A small image captioner, trained from scratch.
Training: 7200 steps, batches of 256.
Rows from block 4 of the image encoder of a small image captioner, named by matrix and row number. Rows with one number belong to one neuron. Each number is 128 + 24 x the weight over its row's rms, rounded and kept within 0 to 255. All counts start at 0. Numbers have three digits each. After the name is the row's rms in percent of the matrix's.
After each neuron's rows are labels from the 100 images, of 14848, where the neuron reaches its highest value: "peak at" is the part of the image that holds the peak. Only what is clearly more common there than usual is listed. The data: photos of plants, animals and fungi (iNaturalist).
# fc1: MLP up (encoder.blocks.4.mlp.fc1.weight, 1024x256), inputs 128-255
# fc2: MLP down (encoder.blocks.4.mlp.fc2.weight, 256x1024, transposed), outputs 128-255

fc1.264 093:114103167133138133118136110142146113146067129113091104139134110083128131121179093125102117104147102089155128127132167157111153109135144104116108105103107138110187128094131167119131130128118109107116114111148176132131073080152127130097111149123137129139101100148085085150117143131159124120107083118137109109145087124155142131103126119135116109104138110086099091123093109160132125083145
fc2.264 107:160164142081133123111158178131170149166132131097159137116131120115136137155182138109144109130164112134132116153121161155121113136154139141090141117115114110123129157167133131175159125126142129130135130142119142131128138109141131148096147144102133145119107093147103109182130152135153149142112158175143127107155126156109143106126194173176130111148128144096111107114097137155129165081144
peak at: bottom centre

fc1.199 101:165137105104132112101140134101164157128152135123133101114092087141091108186101112147117133097147140105150151120096137103125118131168151152106138120149110116117127136131152125129143097145147147143156157140156134113060124122116159147112140182131100135137102099184104143129096159138120114152083130092154139108106125113089111106119116152148098127120154145105120111127109152103124128118124
fc2.199 123:152112141135130137124166147126131167086115127120156136094113125125160115099143098133116122110166181078114160124131121107124065124115139134117142160090137117171116139176108109131177123093172141086106137137128120166130102131143125106098157115134088122164121161155087128136100106136162146173120156107122116114117114126104135151174133108150153120124122142070173124129078170104156142115122
peak at: bottom centre

fc1.232 127:142110133142094102157126149101152110140123096118158104139132130147127072164176146173075149088142117093153094123100105124138116096145143125119153119135132125119143100074169151176147111141133145121138155135189133110107150126115154130113092154131113085146116146166141150180139142180142125170118074170153109127140124080121104089130098105140091099077136143134133105106135159077114132133119
fc2.232 202:127127120136130129132133126129131128128126127133131122130129127126130126128136172135134132131127125122124126130134124133130126115137129128124128129129138129122122125130125130130128131129127131124124134128219125126130127128132123127131128128126130122127123130138255129129132123128126131135130132138123123123123134123120133109132129125123126128126130123255126124122255128124127126137128
peak at: top left

fc1.496 104:094116190101088100148117106109109095132171115157118140146147155114113142146120148144124126140118099169140099096146087104168173116139119093191148097163083157119114090123154122140132159086156112128130117167146146155115176113120135133112100142121139116103118144133125119128141112117087143106146127143124137103167095118097162147126124108071110077157080116111156118125109163124136056122069
fc2.496 128:106166110183159155118158103129169096139104129096127120114123071105071122101118151139116125101125131137104109127150134122088104119150100162099121124078127125139126135121094150126114142151132085114129119126150167117091097103119152165133150138119157122163126114119143134117126105093174128166112125118138096109106152122168108133139149142167126129094149119102132127111124055176111120120153
peak at: centre

fc1.591 098:125114161131098136117100124073100140088129108184153136102115140151083124128143134160116133103122150127138137110107083134158121130133085121143155138146105109154169140110154144114108157124106129174124124142150104139138111092105130128133109161163088133097127138129111124176154134161090119143103095126102089156160091099103125121164149124125138170122146139115096110090107148138107134139132
fc2.591 119:101138079140148156147111165131133136139167175167132123129102150089087154138137178145178136119146158159117131105151131131139159131145139160136100123146134114131096117138120092091084130168144147147159141086155104082150119148091121116139113085140121156120151136105129139074143123121119167109146127066163136166113099144118094110112153121114168166099128120088140124124095107142136170131147
peak at: bottom centre

fc1.149 109:117100128115120073108120140121141105179101097140122146133152151114114117147111123142096122112132101115177100117089107090132125103126150093146138116156133171111153092107156141174146119109110163127117139125156123111081130126144161132111089181108144093147109106144115137167125132127118080163129128143127118099134139134138134109092064110150095096083106152109125110107115142096150138128109
fc2.149 087:159132094091137120140182120131140177130142136091149123115128099160146079122180199116141168124118148114115133159102147121113124112179126138153090142147129108135100124123175137139133139144167118120135169155229136132106134132117149140121142141147104113133082113134159174158128129134162157147155152159104124095180137149135108115134107138115103116121149130101097107109129125090081128127158
peak at: top right; top left

fc1.490 105:113122169109092115116101112084122107111145115139151096145140141131120138153155130169069103132127116128159111120163138104115136079127094112164137108117090149096135064097132114138134140111112107127158115135152153159099123110116129142111065136116132067109134111151129124154108125135094098078097128155112142114148120102089124121105109105122115100136089128115124102088122133132144075132103
fc2.490 107:128125152107132142163101137195080104147160139163135164099111130090151171160118113086161128161103117149100152141109117142150150136162121113088106186105152101138126164135158177110100094127117153132107084116132123116141109167155096126117144105147160134145073125081126124103169104160114134114141146117133142150101133174162132122131133143112131155149151121128121111187129118119142137115129
peak at: top right

fc1.63 108:147137162086128087090106125084136154123127114113159126175141115142133108112161123161083131120145080118144103112113124096111107098130134093186154097148105132097131093101169105152152154132136164119107111148144123123080147107178139105115079128117102080103140123120122108171140117162110102134100111144124128090113111073104105116068106094112092091108096143115124100086121136091119100104106
fc2.63 089:136118113129140091159109140182122085138149122133127141101115141135142115096120178105159153153116147144120162152150140154125159130134113129111101160137158093161146114134145114134107108161109118137175118148179155115142107149108124091113106093168162139124103098141150167140116120131181146115192133165123120193192129174130130116110106131135149156125111094135084125152158104118105179114153
peak at: top right; top left

fc1.549 097:137096166128105097139115142095136083162098129130158106145138142132120082141190148153084132097137113085133090112082123105135111107126155107139145106132117148116153108110161157191155134127130152116114141130166140102104124136149169092126118167120125102169137136171138121194130133150135100193135115150134109125150128105147138091126116114152105109092125157130145101115129132097134134104117
fc2.549 176:123121120135135128129128130127128132125129118132136128120126126132135124131148186119135131129122132123124119130128130133128127114138132133125127129127130134120123131124131126133127127138130127126130133125234120117126131137121119128130122126134127124132121137138251129135132130126128133132135126139126118126129130125130127111125123133125120128130127123255130127128255122131134126128125
peak at: top left

fc1.30 096:125156146159139101144143117155160143152142052135136117111118130114120122117112153125126154109124098145153149130114136109112119082147129127173128109142086122159125079098171139123115099150156147110099169138116152102118078123114117135111072118125147082130102118126130161125142142079146136108129102152125138145139109123134103114084088112106121147111136117107061082107117119070122122106121
fc2.30 128:093119065123135128177171129183152160153129090127114130083136108102191140137123103080154188170111137112138108196132156154113142134127173137097133161124194131154093148150130126137136144149116102104119111116123118102159153134135099152092133148153174128107092117127095147106132137124159149123112168142157128117165130163149146128127162176124158121144139147085114130155091139170127152085158
peak at: bottom centre

fc1.31 107:145150154154168085086138102110159129109127131101121060124111111113147127085119139180098138090146127103142122117132150095100104117113133096128152124107102142134170127117107128151152150135133117104106125102141154130075108086132148108118091108069110113136145131116119115113085105112156104116122127108099083111109106081122132158100121128131128095116096129113098106102120066110129104118103
fc2.31 130:125149130141153143117134142100156117114096104166142126129128125063050073148156133134090093124146124098127161114127100122147147085161102135143120156099140122155153134084094125106092132146112097124120134148139143114106120137095131108163113121114115113134155143097106143125161112150113118163099085098150112167126125100119114135125159129113159163094172171085135124128075090152111151132151
peak at: centre

fc1.274 102:117104127114143103093120137091140082113157133147109137146133159147095116124129139167125084129129139126131119115160093112144135113116142076171138136144113185140129103102153121162117089134110180131158132141139114149097138115095123098147088141137149109131129136142125184164111132128111108115157097171143140154138136113115105129122071099105114156136071088115157141116119146123099126108112
fc2.274 120:127190145134155119118132146111158165116055133114138121117140094134111107118155147097116161102171105107117098133097116125133122128114150124107165144098170102094150166156095139134111097119142109128107156127173132140126134125177102169140153121130094092124116132139149101142125186131142158087093120047114133074114108106105149112144167160131131110094139107156164136148148132122101098095123
peak at: bottom right

fc1.488 096:103114124143135130048146116115138160138150113109121136159141126155060142124110142115123089127131101151166141126124118092117101046151125103142132127162137126114134092100179090134120093101152127108114143142150134163115108151144103152128124160117127052144122104158114127118124175092120114075122138147125165104107134134111102107101092127153091137139140103099099093092122143099148133138131
fc2.488 134:095150126124093124141137119141088109112081147100160134171119123138174136091140125099137152147125168098111130162137131149140089175150110174108133181117180121121129162146119162123110178100093133136140143095148116140143114107125093128087113101143140150144111103117151120105151086160134165163110137129124079125113097125109146158156087123092175129101137164143139148187142098153124131131122
peak at: centre

fc1.226 096:099102192132130133098137086145131121137123115148105131167144127087115151124145092112143080090148144117161131117152143157150121131136110095116106090106124151117115113109140178128159161099174105097070117079167119147099093127148140155098123139129149121131128098117099081114116120116141135157123138188120113097133105133109155128106140130096080102140097153076155120119073153132149098125097
fc2.226 151:147138086145110121139114145170135157113141111138152119110129120099153129136147166130129147131152184088122116155144145138118131123088148154082162115097118093138103121145098067176176102139153143141173142130169132095168144135121109130132149072123115101122143089153112146108079140129148166115154134078156125132120149118138153114124151142158118141108113137128149143118128142097149153136126
peak at: centre

fc1.533 122:153099152137095102155125152092145119144125110125158100145124130135123078175183143167081145094147105090151097127095101120149117090142139132123155116133126126110146106085175148171143109125130149114136147136186130125115143128128150130114100165135103083148119145172135139186137149177126119169123090162154105125136109077122108087146096117148098105083144143132141098105138164081115135128117
fc2.533 201:123126127136125127130131127133126133133127124133127127125127132125132131130135171126134130127126136120125127129133125130128127116133129134122128125124131130125128123123129127129129137130133129125127124125220119126120135126130119126130129125124128120127128125136255131131128126127130127131124127136121130128126127129127127117127130123127125125128125129255122131126255122125124129134124
peak at: top left

fc1.650 111:141126164089098100108120136098137142110131106100154105164144120165142099123169130140093144133134109121148106107120133118112096105124137112158171090133095125094143107117161096153155159132130154110129114148151110137108156105167140096086077126109073092099137125124123098164119102140117127142105107146128138086100087085095089111083121088118096084101084133115100109095126116096118090124094
fc2.650 095:115133113120158127162089134180110089116159150144100148099099116134139147095116164098149152154130137167128143165148140128124146138144100127115077163139137119171144119142150136100097108150096115139169105137139136118141085135136122121096119102165161134115089092140152155146122127147172140091166137144125106176173131164153148135103129146118166147114134101127106108170153119131096178105141
peak at: top right; top centre

fc1.568 101:113111185130097149148120096111119094112160135122118120112105093141138152126128125146118163110133105129156145133154109134135089128151071159113143118124063138139126133103095149137149148139125095124121125102148152158140134090111145156104112143134099133118153088222125121132110078121105096128083103130106095102149093130116108147148130103085120139135088149107118084087125149137100104147117
fc2.568 136:104134073145140114096129166120145130108077094134133115149125154101064070130168142146143128147119149135132114131116101190128143129115118120140123115114126123072120134148121078174099122164102146139199149091144139124146167137124140113168121144135116119100149093108133188112138101146123140109124077119152140152149148123137118132103129112134119153084117108128129154124133131131130160149144
peak at: centre

fc1.501 100:135109146167107060151098144149110093084147123100105133130124074115114102127124126142129092138128135131162113160169097132134135147178166136119099130168114123124142136071182172123120081143116166132138145136128104120114105070138141134112123115147102136153106091116129164141102147147131115121164064138155115162145118115151174140141106150093096127042114131120124108137120157097141139132125
fc2.501 129:130114107097145154181075120122104131148160201115152153129084145155112141165142126106130124131146105132161141146126117122159108135183110129125111151139143129143088147109119122142128142120094098143127147121138107140139180149114096141105128121150077165136087124126112118122166131183112123133118150123151117124117090132113098154146145126066162149149152163067178110158082145137106158109105
peak at: bottom centre

fc1.343 090:109090120122119105133148130141159146150151105113107121172154120126121108127115121130153146092133142143165094118139142138140132129151148133129122112165116147106115069111160130146154091117162141133125134098156117117126106124148143150114112165109141107149123079146101154139103100104153123098128118150126133108152137126126136120135083113172082093111097148087105115121098152087145118132127
fc2.343 124:129140123150124127088136125133131098113089156106101104176098136135172145120116149108147166120168175138107129149124105121154087146099086160117084132094122107112144114156104084123150127088091156129135112093128125118159094131132117097134122122138157153154171060123138145108104138154111135142156157108114086131082163104130168156147138150169159119138107107091134123131104135109125160161127
peak at: centre

fc1.588 099:128095120163146117123124163157113145112147079118127130097150115139117116076133140113136122112102129090156108138125139124124119100117114116144167105191105137144131120144188147125126151131146179143143172152151149112118128094148110159120137116115104108108108148123107118132101134106155144099135130138095138119177102132148146108083116132177092098100128137104092147104105135100149076128142
fc2.588 134:140150081130138122132194110124146198141096124107167135123148128115121118104156178124177129149102156120128131134124153162132116138153184146149145132146149078141102104112165104130081118152145186139133147104176149090160137155127139144132136145134150111135104142125164153125147134100140168137132103133160185147156136148105098117103087110108130159115136147135077135146155123118103150115154
peak at: bottom centre

fc1.572 088:123118171164083126098154061115099104141078117112102100160148149086084129098140084145118082123123127125142148103151083123132109105109124106155126122097117124146155107064135134113130140082131112103102135133141153141128092135120131151081093164123124126166117141096105115123170141131142140140139108140155129111143060120125155132138113114076128123142098109123146129109108148137129106128120
fc2.572 105:111152119135080096149147149137118070131084134216141131124142142094100118167090122132149156124144189163130138134130116129118141088136110171085094159105133152114137157119105121102111127131129128111141099111147098049135116145073118125105156115120132122151128107106115133103137130092141134140095134127124128150133183122119126117115116133145127183117148129139120126130136075157087146143148
peak at: centre

fc1.209 093:144107132100091119107151120132097140152112136149117149173161125106108128134152084106132100144115120107151114093127135119161121087095098101126119089134109132077129105135118157143122128073148153127124131145171147125119123134156147142143133154110170073133129088125094132126153120129116142158127133142105147114126162152100187123078115162163077080149116139077160125107079157099181106132136
fc2.209 139:123130068129148128112112148150103130121142140112139159150093137160145135138113177131125141147139154096094140151113121108138118132089106142146137155110128135156098068196105082150138118145102159155157152134144137154159143129113105092124132157152132114132124068144141175142110139159088128090143173116134128150116176135143149131135104144127141169117110108118143133143121164104131171122117
peak at: centre

fc1.523 106:142090152133101118147114138095144091137096105131164106137127155110112084170194135166076122096139117075168084113106118124147127089144129100133147116126127141113168095067167147180146139132114138124156139151189141124120135137131164112115111179125136086139149155166136124176140132162113120173122087158143103131157113094137122107111118113129108099091127163135149102112137149109131127121102
fc2.523 194:125127124128128125130135134125129131128126125128128122127128129132134120131140170125137129130122133125130127133124127126128130112135124132123126128132135135130126126119130128132132135125128129118128127124219121125128131131127121125128128125132121124129126129136255131128128128128129136129131128134124128125130128131127122114127133132127120127130127129255123132128255127128125126128127
peak at: top left

fc1.427 096:165138120128118107143089134118106103141132120142093116107102110105151147118142099138114115119153093098127139151109164158118131131148151131133106133124117122127146114117127145113132101131113154140152105120124149134138104111133138144067124094133128124169124085111095129128079155151142075144139112130156114120127125155164161117101105164158119137077137140091068105111098072119115138115102
fc2.427 117:086155160143143128179068129136131108152152131108113155122119160112129132156113159138140133139139111158110125103141141169169180112136130107110142153130132109132142113139108161134128146164121102159086151129161152144145170142080107134173134090167133156137104110146131113124176135163094138104155125132148101182159098164151136171144120172134143171131165149081167148139100092151132140093146
peak at: bottom centre

fc1.17 098:117087198160129125120163095106102104128117118146121115113138145060084122101139123123129123082116137156143144085103110087105126086147106136166084119163131134117154119076183146140140135114171154121099098152135144104095072131122132126120098121119132117154125177102104150139131122104122139170168124149135119132150083086128125129132124105145119101127134105109103092103109135122141095142139
fc2.17 120:160136092147112120145159121127103078099164144135117115094101118111109114155084134133126151142078162146115157158126112113117131130134146175131126145106131155147086128136092088116121119125146123110129115151119157116152147151071088115107160138145107152138108126116117142122108137093144093119118151104133161144161160156095120124148124155152138171137120084127128118149124066164067150147114
peak at: bottom centre; centre

fc1.280 094:152099120112126119096155168112136152140087135150144149142150091136135128142112093118121146146115130135163136142135130124120147103113124138143127100175110134109129115089159097148113144135133139121149150132166137097122175102128145138121072174130146080096123117182075144147154145116122140130088100120149149112154124119076078110102111085119081128106122165070131106093098160133102125109144
fc2.280 117:100146100097123152117097124160132142119157133153115153118119109134169183114112125120131147142171113164129107164162132135100152140128121135114109174123164135144107116154115104149124111119080098100108082117114106158151130120190094144098141116112137118110117111143101117116119145109117105104147149119079129078111122153166140099126177134113146112135131138077128136165075154163115143069110
peak at: centre

fc1.445 092:130148105129150139121125115125166171157157130133173113104100106119087133192146120137110068113150122065142123135074164097130118104155145134112179144124146118108123115128153138145123090139132146146142135123164135130084111127138129155132150173143141094135096118158070113138099169123156100157088132131159129138097128135107116079104120139160101157105156133087131125136075121117116142095144
fc2.445 127:147119124129171171130153128149150153094147132118153128105084096099141124113164091136132143110169157105101165152133137104101075138131125136108148159087149142167094169155073110127138148140138121092114156091130126166149101148141106136116168135129095145164112134138106115101107119117146117135096158101112127095102144135128133152168180124132154133137141130100152109139112180135171172125147
peak at: bottom right; bottom centre

fc1.33 095:123171169131131114070140074123131162093148081094091087136155109123129128105111128127070155117112138102108111139133146094101088109119134091143184119126122102108151101123135149139127148154126145129102118132174116164115112123153109094167133158089105113107150106123117123132092121112118109087100155153089125103125155104101139142096121129134119113144123150104071137143102138111129090177124
fc2.33 123:128159124141135155116144165134155115118082119117145132107153141105133138138142168093125116128151112076154136103168098118150124093125099119089126124094124140126132137133066101128152147091123069087097115169146127098120110159144096134145137136062119101129191153142123087083138135106106125154108148081092110111096144120127158129127197138162140085132131144095149093122092112155180131146129
peak at: centre

fc1.267 093:132104118123114105128141144124138137091140082144123142132145076132133079147103148112114140109148132101135100142118150172110133134097169143130140088153093124109135114128169160116116092172123163145140144132140091131104114078156176147098126125178152134139166094111126151146083142135113127141172116157150109121146139124152151110091127158140087113100117156115102153110124150059147123135134
fc2.267 113:121128139117140105093130135126170120148114110122097116132142174145099113144101151119150139148130138156189161103128102120134111076169121101111122126141128126118135116073143115101141097107129121096091111125160138111124102176142095105143096192103128096129128112175131140146125151088101113092063132142108154137139135148080101114149137143148117128162167097176077109119149129124126146128142
peak at: bottom centre

fc1.47 097:109136184150133092072139116126167139128143106100146089093126091130115117113128073174113104084137134149139110125127163106095103116158156108145178109127103142122160129093127167143163141123133118102093125131141119103081104062135109130126091093076097124149128142126102121130049147108158137121118133125087096095135134092120144142104094145128107112122122118108074102090102091103151101112140
fc2.47 123:119134085155155157157128139154138117164144109149131165097092125112078139159128131107155087112134111120171168097157096152147145113150098116110145104120092131169104107130115125119125132129154080119118156168096167132128163143087120141125119133138147132117145118130132132096125119149115124147112155111160114130160124178127150134112146161106168147158159139100148102083099114138147155091130
peak at: centre

fc1.740 103:133108126135113114147105147114126128101121071162123122123117105099118119130135130120085101084163139079122115117080161158133123112110143139130106104105104122108188127118141165118081068148109177151148122107149120133123085083140164147090126110139130097171094091107104123143108150147152096136135099131138112133111138135156149091103117141169120130071155137110089110092108111101138143094135
fc2.740 114:123175092121123101106131141131167133137126136102141104087121140071138140146129120146161119124152155181147141095150142151102121120129128115080156126113130116128158160125097134152150087123126101101108125129149140104124125158128114110179110135088145130101149133193095119087105137115156168122087140112081141145093159126103137143144190154156123117142154134073129121119091122160183118133147
peak at: bottom centre

fc1.296 114:145114160091127107092119111073110124098118116088141141132138132145115095092150135148091123146126139120164094082097094096114101108133121086183144100150096160090135096107160124157132170124119155153123124164141136142087150112142135107128071122120081092101141147121131107153139107135079120145151120158095121108140122079078100123082112074111095083128078130116138112090127123089136092137108
fc2.296 104:136131127111163120159108111179121096137132143105128147116110131128125118097101171118108142141121149148129172140122130126138139121144098093099114153138127086174132137122130123137120097137108113150173141151145168136141086153110137096109134116161161124141115100142168168137152113173161146087172124115156125178166103152148139161124117115106167139109133144131095102152151133129133183101142
peak at: top right; top centre

fc1.701 107:150124141098133084094125147079142120145109130123149154149132134117136119131150128150091141120153103126165101099098113088122103103146146087174137110170140154108148084083157126182167127120109183120101139125154131118086138127161153097129053142139125071126125127147125116171138127155103090166127118148122118090121117087108111107087097100139094099095097157115142096102109147078127116133104
fc2.701 085:127105099109140107165142141167133126144153105115145140079120132143133096112150227109165149140122144140120163127118114153143129100159116145113088134146138094155116112111161125132105097145129125140166152149208168131143137152103150116128124096164139110122092091167161177153144134157163164121184131158121135165202139173151111094124106140112122156118150108121088103125144125111093171127165
peak at: top left

fc1.170 092:126111122139116120122138123112124181118146106119138126124144101166127082097132120119103156123111140115185142128159117126115124104166152145126138135171120119139141123064155150100088128102145139109124139128162108122122106118121113153126098090128100103120146168116111132131120158111159133126146062147118147137138103118111107127109077113114091131073127128108081131114104119105111099155144
fc2.170 107:156118109102158140158174156152138111159169113129136149110119104138171105123155127069148169184125147129141144184154138157113143142134157130102137131170127113137105133139161106147137125135143149121153115137117147115143137139120131159081136160149163137093112110123102164145125128129168134139120146159169141128182124160122133140121139140137169129169140123101118103139113122125130177080139
peak at: bottom centre

fc1.460 102:104103128139167097128117157116141145159125129157117148161135105149170140145102113119123143139157088167111118142127133169140141138139166102146077106162127119094115157099133136149138082156151117121127076086134087124127189118136175115084106121152164108157137140149089174128137129145104126124144112157189115129117157124122121133113093116107083126145098127087130144126088141125152105115104
fc2.460 136:087168150152116161145136100168142113139117156116178141122095180131126100087114140147151128133099168129131182081135120131108089121116117144097177161126147095176123140132101132118144148128116124117103186139179146124123139170071109160106134146150109136145128148130140121102108082138099155161107149150155103128147115129121105138134128076067140158143142114120136138125116126134186120124131
peak at: bottom centre

fc1.598 101:149129116131093138149127077128119135118131103115150129104154097140124119165138136151108158115112127101153111137091117115153124132149145116132134154154136133158126099118163160179130105116141147149140166147181115125124127100118139145100117147156107094153128159113148121150141144142153146159155096166147098118147120093138140071131096113115068106093113172144144137148147147088134084131121
fc2.598 186:124129129131131127123122138120126118129127126116129124134127129130134127126133170132125126132136128131125127122137130125130124113133130133138134127128128122126131119120125119134130132126129123126129140128208128130137130126122125121126127133121120120126130133146247119137128128126122137132128122131125128126130120126116129123132119116124127130125122127255136119122255131118124126120124
peak at: top right

fc1.614 107:149121129120146106130129108124117102161132128122154140112125094097152154143110127123108146151147128165163122157134144148103132162169167135125130138148136139125121100061135164184125108148112136124123095135157136109144120110145146148090109120151153122155116074170101147175109133095118096136138122174156127134154148150137131134123102128126104135104115160082076114140097105149111149117120
fc2.614 153:155084118144127143132114093143100112140147135158135151158093156115142127126116148109142124163138127111119142151120073171205097098166088123106134169127151103171105110118119133147124115113098111162142148135175163170172164160092121146137130119168139104116124080134119150130138107183091123125138107133155103153157105145119134111149130101073143139139120147096122130166095138115144143105090
peak at: centre

fc1.727 097:134134123161139130080157113106142158142122099146159120107139144179074119118109121133107127103103132113136147094058125071104083094133106119142129132130135117142140096104148144130153126129156144121105106143136129108083095139133138108133106171120129090152106155110101160164145110124121126151101150180129132128118147120094079105111096096146104129129157110106061115118094095108111121136126
fc2.727 126:132108134108122131144130133103129126111157146064119151114121104145138136141137198103126134143116149119161147126132141126099115099171125145125092136137118133120148116110111140115112116139133074114115121151169114127138099150126097128156137166149113109115145116155195110127097162078099136090123137129072147143114142149125096102143162149110097150114181098130069072122162110162159151142177
peak at: bottom centre

fc1.385 098:146155141109133113113154156127148149138091099152135113144149109116117109167183130110115146109179116105111116129067137137143086102092123145117116122125142105060146133135171118167133093124133160118160127099175143141129120134158157143097138159125141052155152120151072124176130141140131133161106125128142140102092138134099130068113143137164113112139145140101121131130107166087140151118131
fc2.385 141:135160094115144135109130109136147120147132167131100096149106129154130138101105124174183149103155164184134115108165129160136105183176106156124091143114143116123134154169131111136145128113080143118168168107122143117105125113150155120113097146140137139136120063153120130120127070153135159128122135116113123103128104128110111135119132099107164102124115133076100153153088149131127150098117
peak at: centre

fc1.367 103:125076145104124070140113155125119111123152123145129142120142118150154129118107098176143125122110138164131093153129120066121137137135146081153128113168106186143129078106208165147131117154140196127097093154115100092119105087141139086139115100154129113152117131077125173170141130115147124121161134193101108147168161123142146140121086099126113152118100111111086120122119144093101130117125
fc2.367 135:113105075154158097114143123142158168121110086115123125127157138093107090151095155107131103123131126151157121117084152140119142109072174105115200119113130097110137124135133152138123118124133154144119150093164170141133127129124128155124145133140147117130085122133120122076111152127163146111133107118168163129129115151131144136081110153148121134125148106091158147132106128155109142094122
peak at: bottom right

fc1.384 106:113110120142098124138134119094124108103077115093133110135156152112096101146146125144118121118145145145163095072106101113160100093143111127155140120151109137111148092081123154154093123097102133141147135131153146119139133121130138137142095148127118082145134143155112137167123128145132118149141061163124099134142105098119142093125057092117086133076095148116154133101120161131114122135139
fc2.384 082:116138121117151100102106137152136118106111101097128128105125191132101121135145169145133133116137128097117132100086118135124167100113106098135149106108127125160151131169110124151120145124142083120133175167175162168121142175121137111180131134137115142104112154146130111124132112160127176139119162102107145151157122136153159149116157154124178102151152135089182111124094145147149129090158
peak at: top left

fc1.311 111:132109129146097114146140109098135118132094107116132125124141101106148100157159150147082162088127126092139094126097139126130120134109174114146145125135114133125150100113152157170142113153130170134128135119170135113121145104144164127087103159145132105165107155124147114167143144168151122157149080166185113116141104075150145085116084123129086110083100167150143124128149156094112103133115
fc2.311 195:127124118128124129129133132123126131134127130120137120129125135131126130131138170130126122132126132127123132129133127128132123118131127135125133126126124128122130126118125124135128135127134124121132130128219129128131131128124130127125126130119121125120135132147244131127125125126124127130126133138125125122134124120122127121123124122130126133133124128255130128119255125129130124135124
peak at: top left

fc1.187 098:116132167150147110084147134091161139124123078119156091155148118181131068099152124128102132123128106141124142118118117115114099099123136104147158123130120115140169139112130097147148124143138126098098109106155120122141132134124144078141125114117102094105143154127086137134135096123167126117080047156131145143117123101093076134127081049108126151115111099089084139110093109097114122136157
fc2.187 133:197134102096168089106132142102150139098138142097125112174133130171160095087153157134106172134123122132087131159112157139084116132095179106149122142091131116130135136108128092129109075180127128085129135146151131154141142177148114114114171158131096128131107116124164080151120141104163080076090110121120160141150158137112126136149125134151139123127132125103108100154119119143105159134132
peak at: bottom centre

fc1.179 101:091079160151160121082154148139139156144113123121128133101129108107125109107135104131127122106144144145156149122127140107094118097124144109140146122131090133152173124095129132149164118136146139097101110098129133116118090091126112119116079087119122118139117133112081119128085139111138154109146117119122130101136116104134122143102075094126116125112113086087109100075091130099153099125162
fc2.179 144:147114102160100153166157145167126127153119125175145137113091134093118090163148130110179154149091169105144150141117084187199123128124093169085151136123125116165120144120131123128113130121151139157152165162135171112172170145085132115131142146155156149109123125135133142103130122167158129189109115132161103160171127177109110109133123136116153162145138146116137132139107120142112166119122
peak at: centre

fc1.58 103:136131150117121106098136122082149125151118111160169107157121147128131116154163130170096130110165105083127098112103135093125117102108127115169138110147131114108139081100165128142144164134121159124127097118165140102093132117102165117103054153113142082121149147137119138173140134170128129167102113155149114118120101083103109100087094099114111114121117166108134113093120139090113108107105
fc2.58 083:104132112104110126165119165167136147094116103128124144106141123147164106122143202107170165149142179137099157150126127175126137115167116175091085121117121120151119127149120105124126123141128098111159130125184105139146160139147119119139165061162102112118102072148179161133130123141152162104168135113119111143172144145136122099136155145123146136123140115168098115129189132120109155122165
peak at: top left; top right

fc1.436 093:111112176149153108097139120132179125134137105113135101106112091105147107116137117161127127082162142136150146113134136111108124098154146109128123123145098130138171129078128136146167112134143137109103137083142121103087092060119155144122079089098113112134131134128101132112082130112139151137137104099128101112125085078120110151101083115107107119107105119099107092066112120084141078117142
fc2.436 123:113126083165118135168144153151115116143131113200162151117113145106121130161143143096165138153117155109135169134134108152139132123097114187100133142146134127163133121137113093096097112131153146121145131151097154092172158147077110142117125111143148148120136124121108174085111126135136132172111135112158142144154144168113124132128131142121176176160142105105122135128108075146120170120139
peak at: centre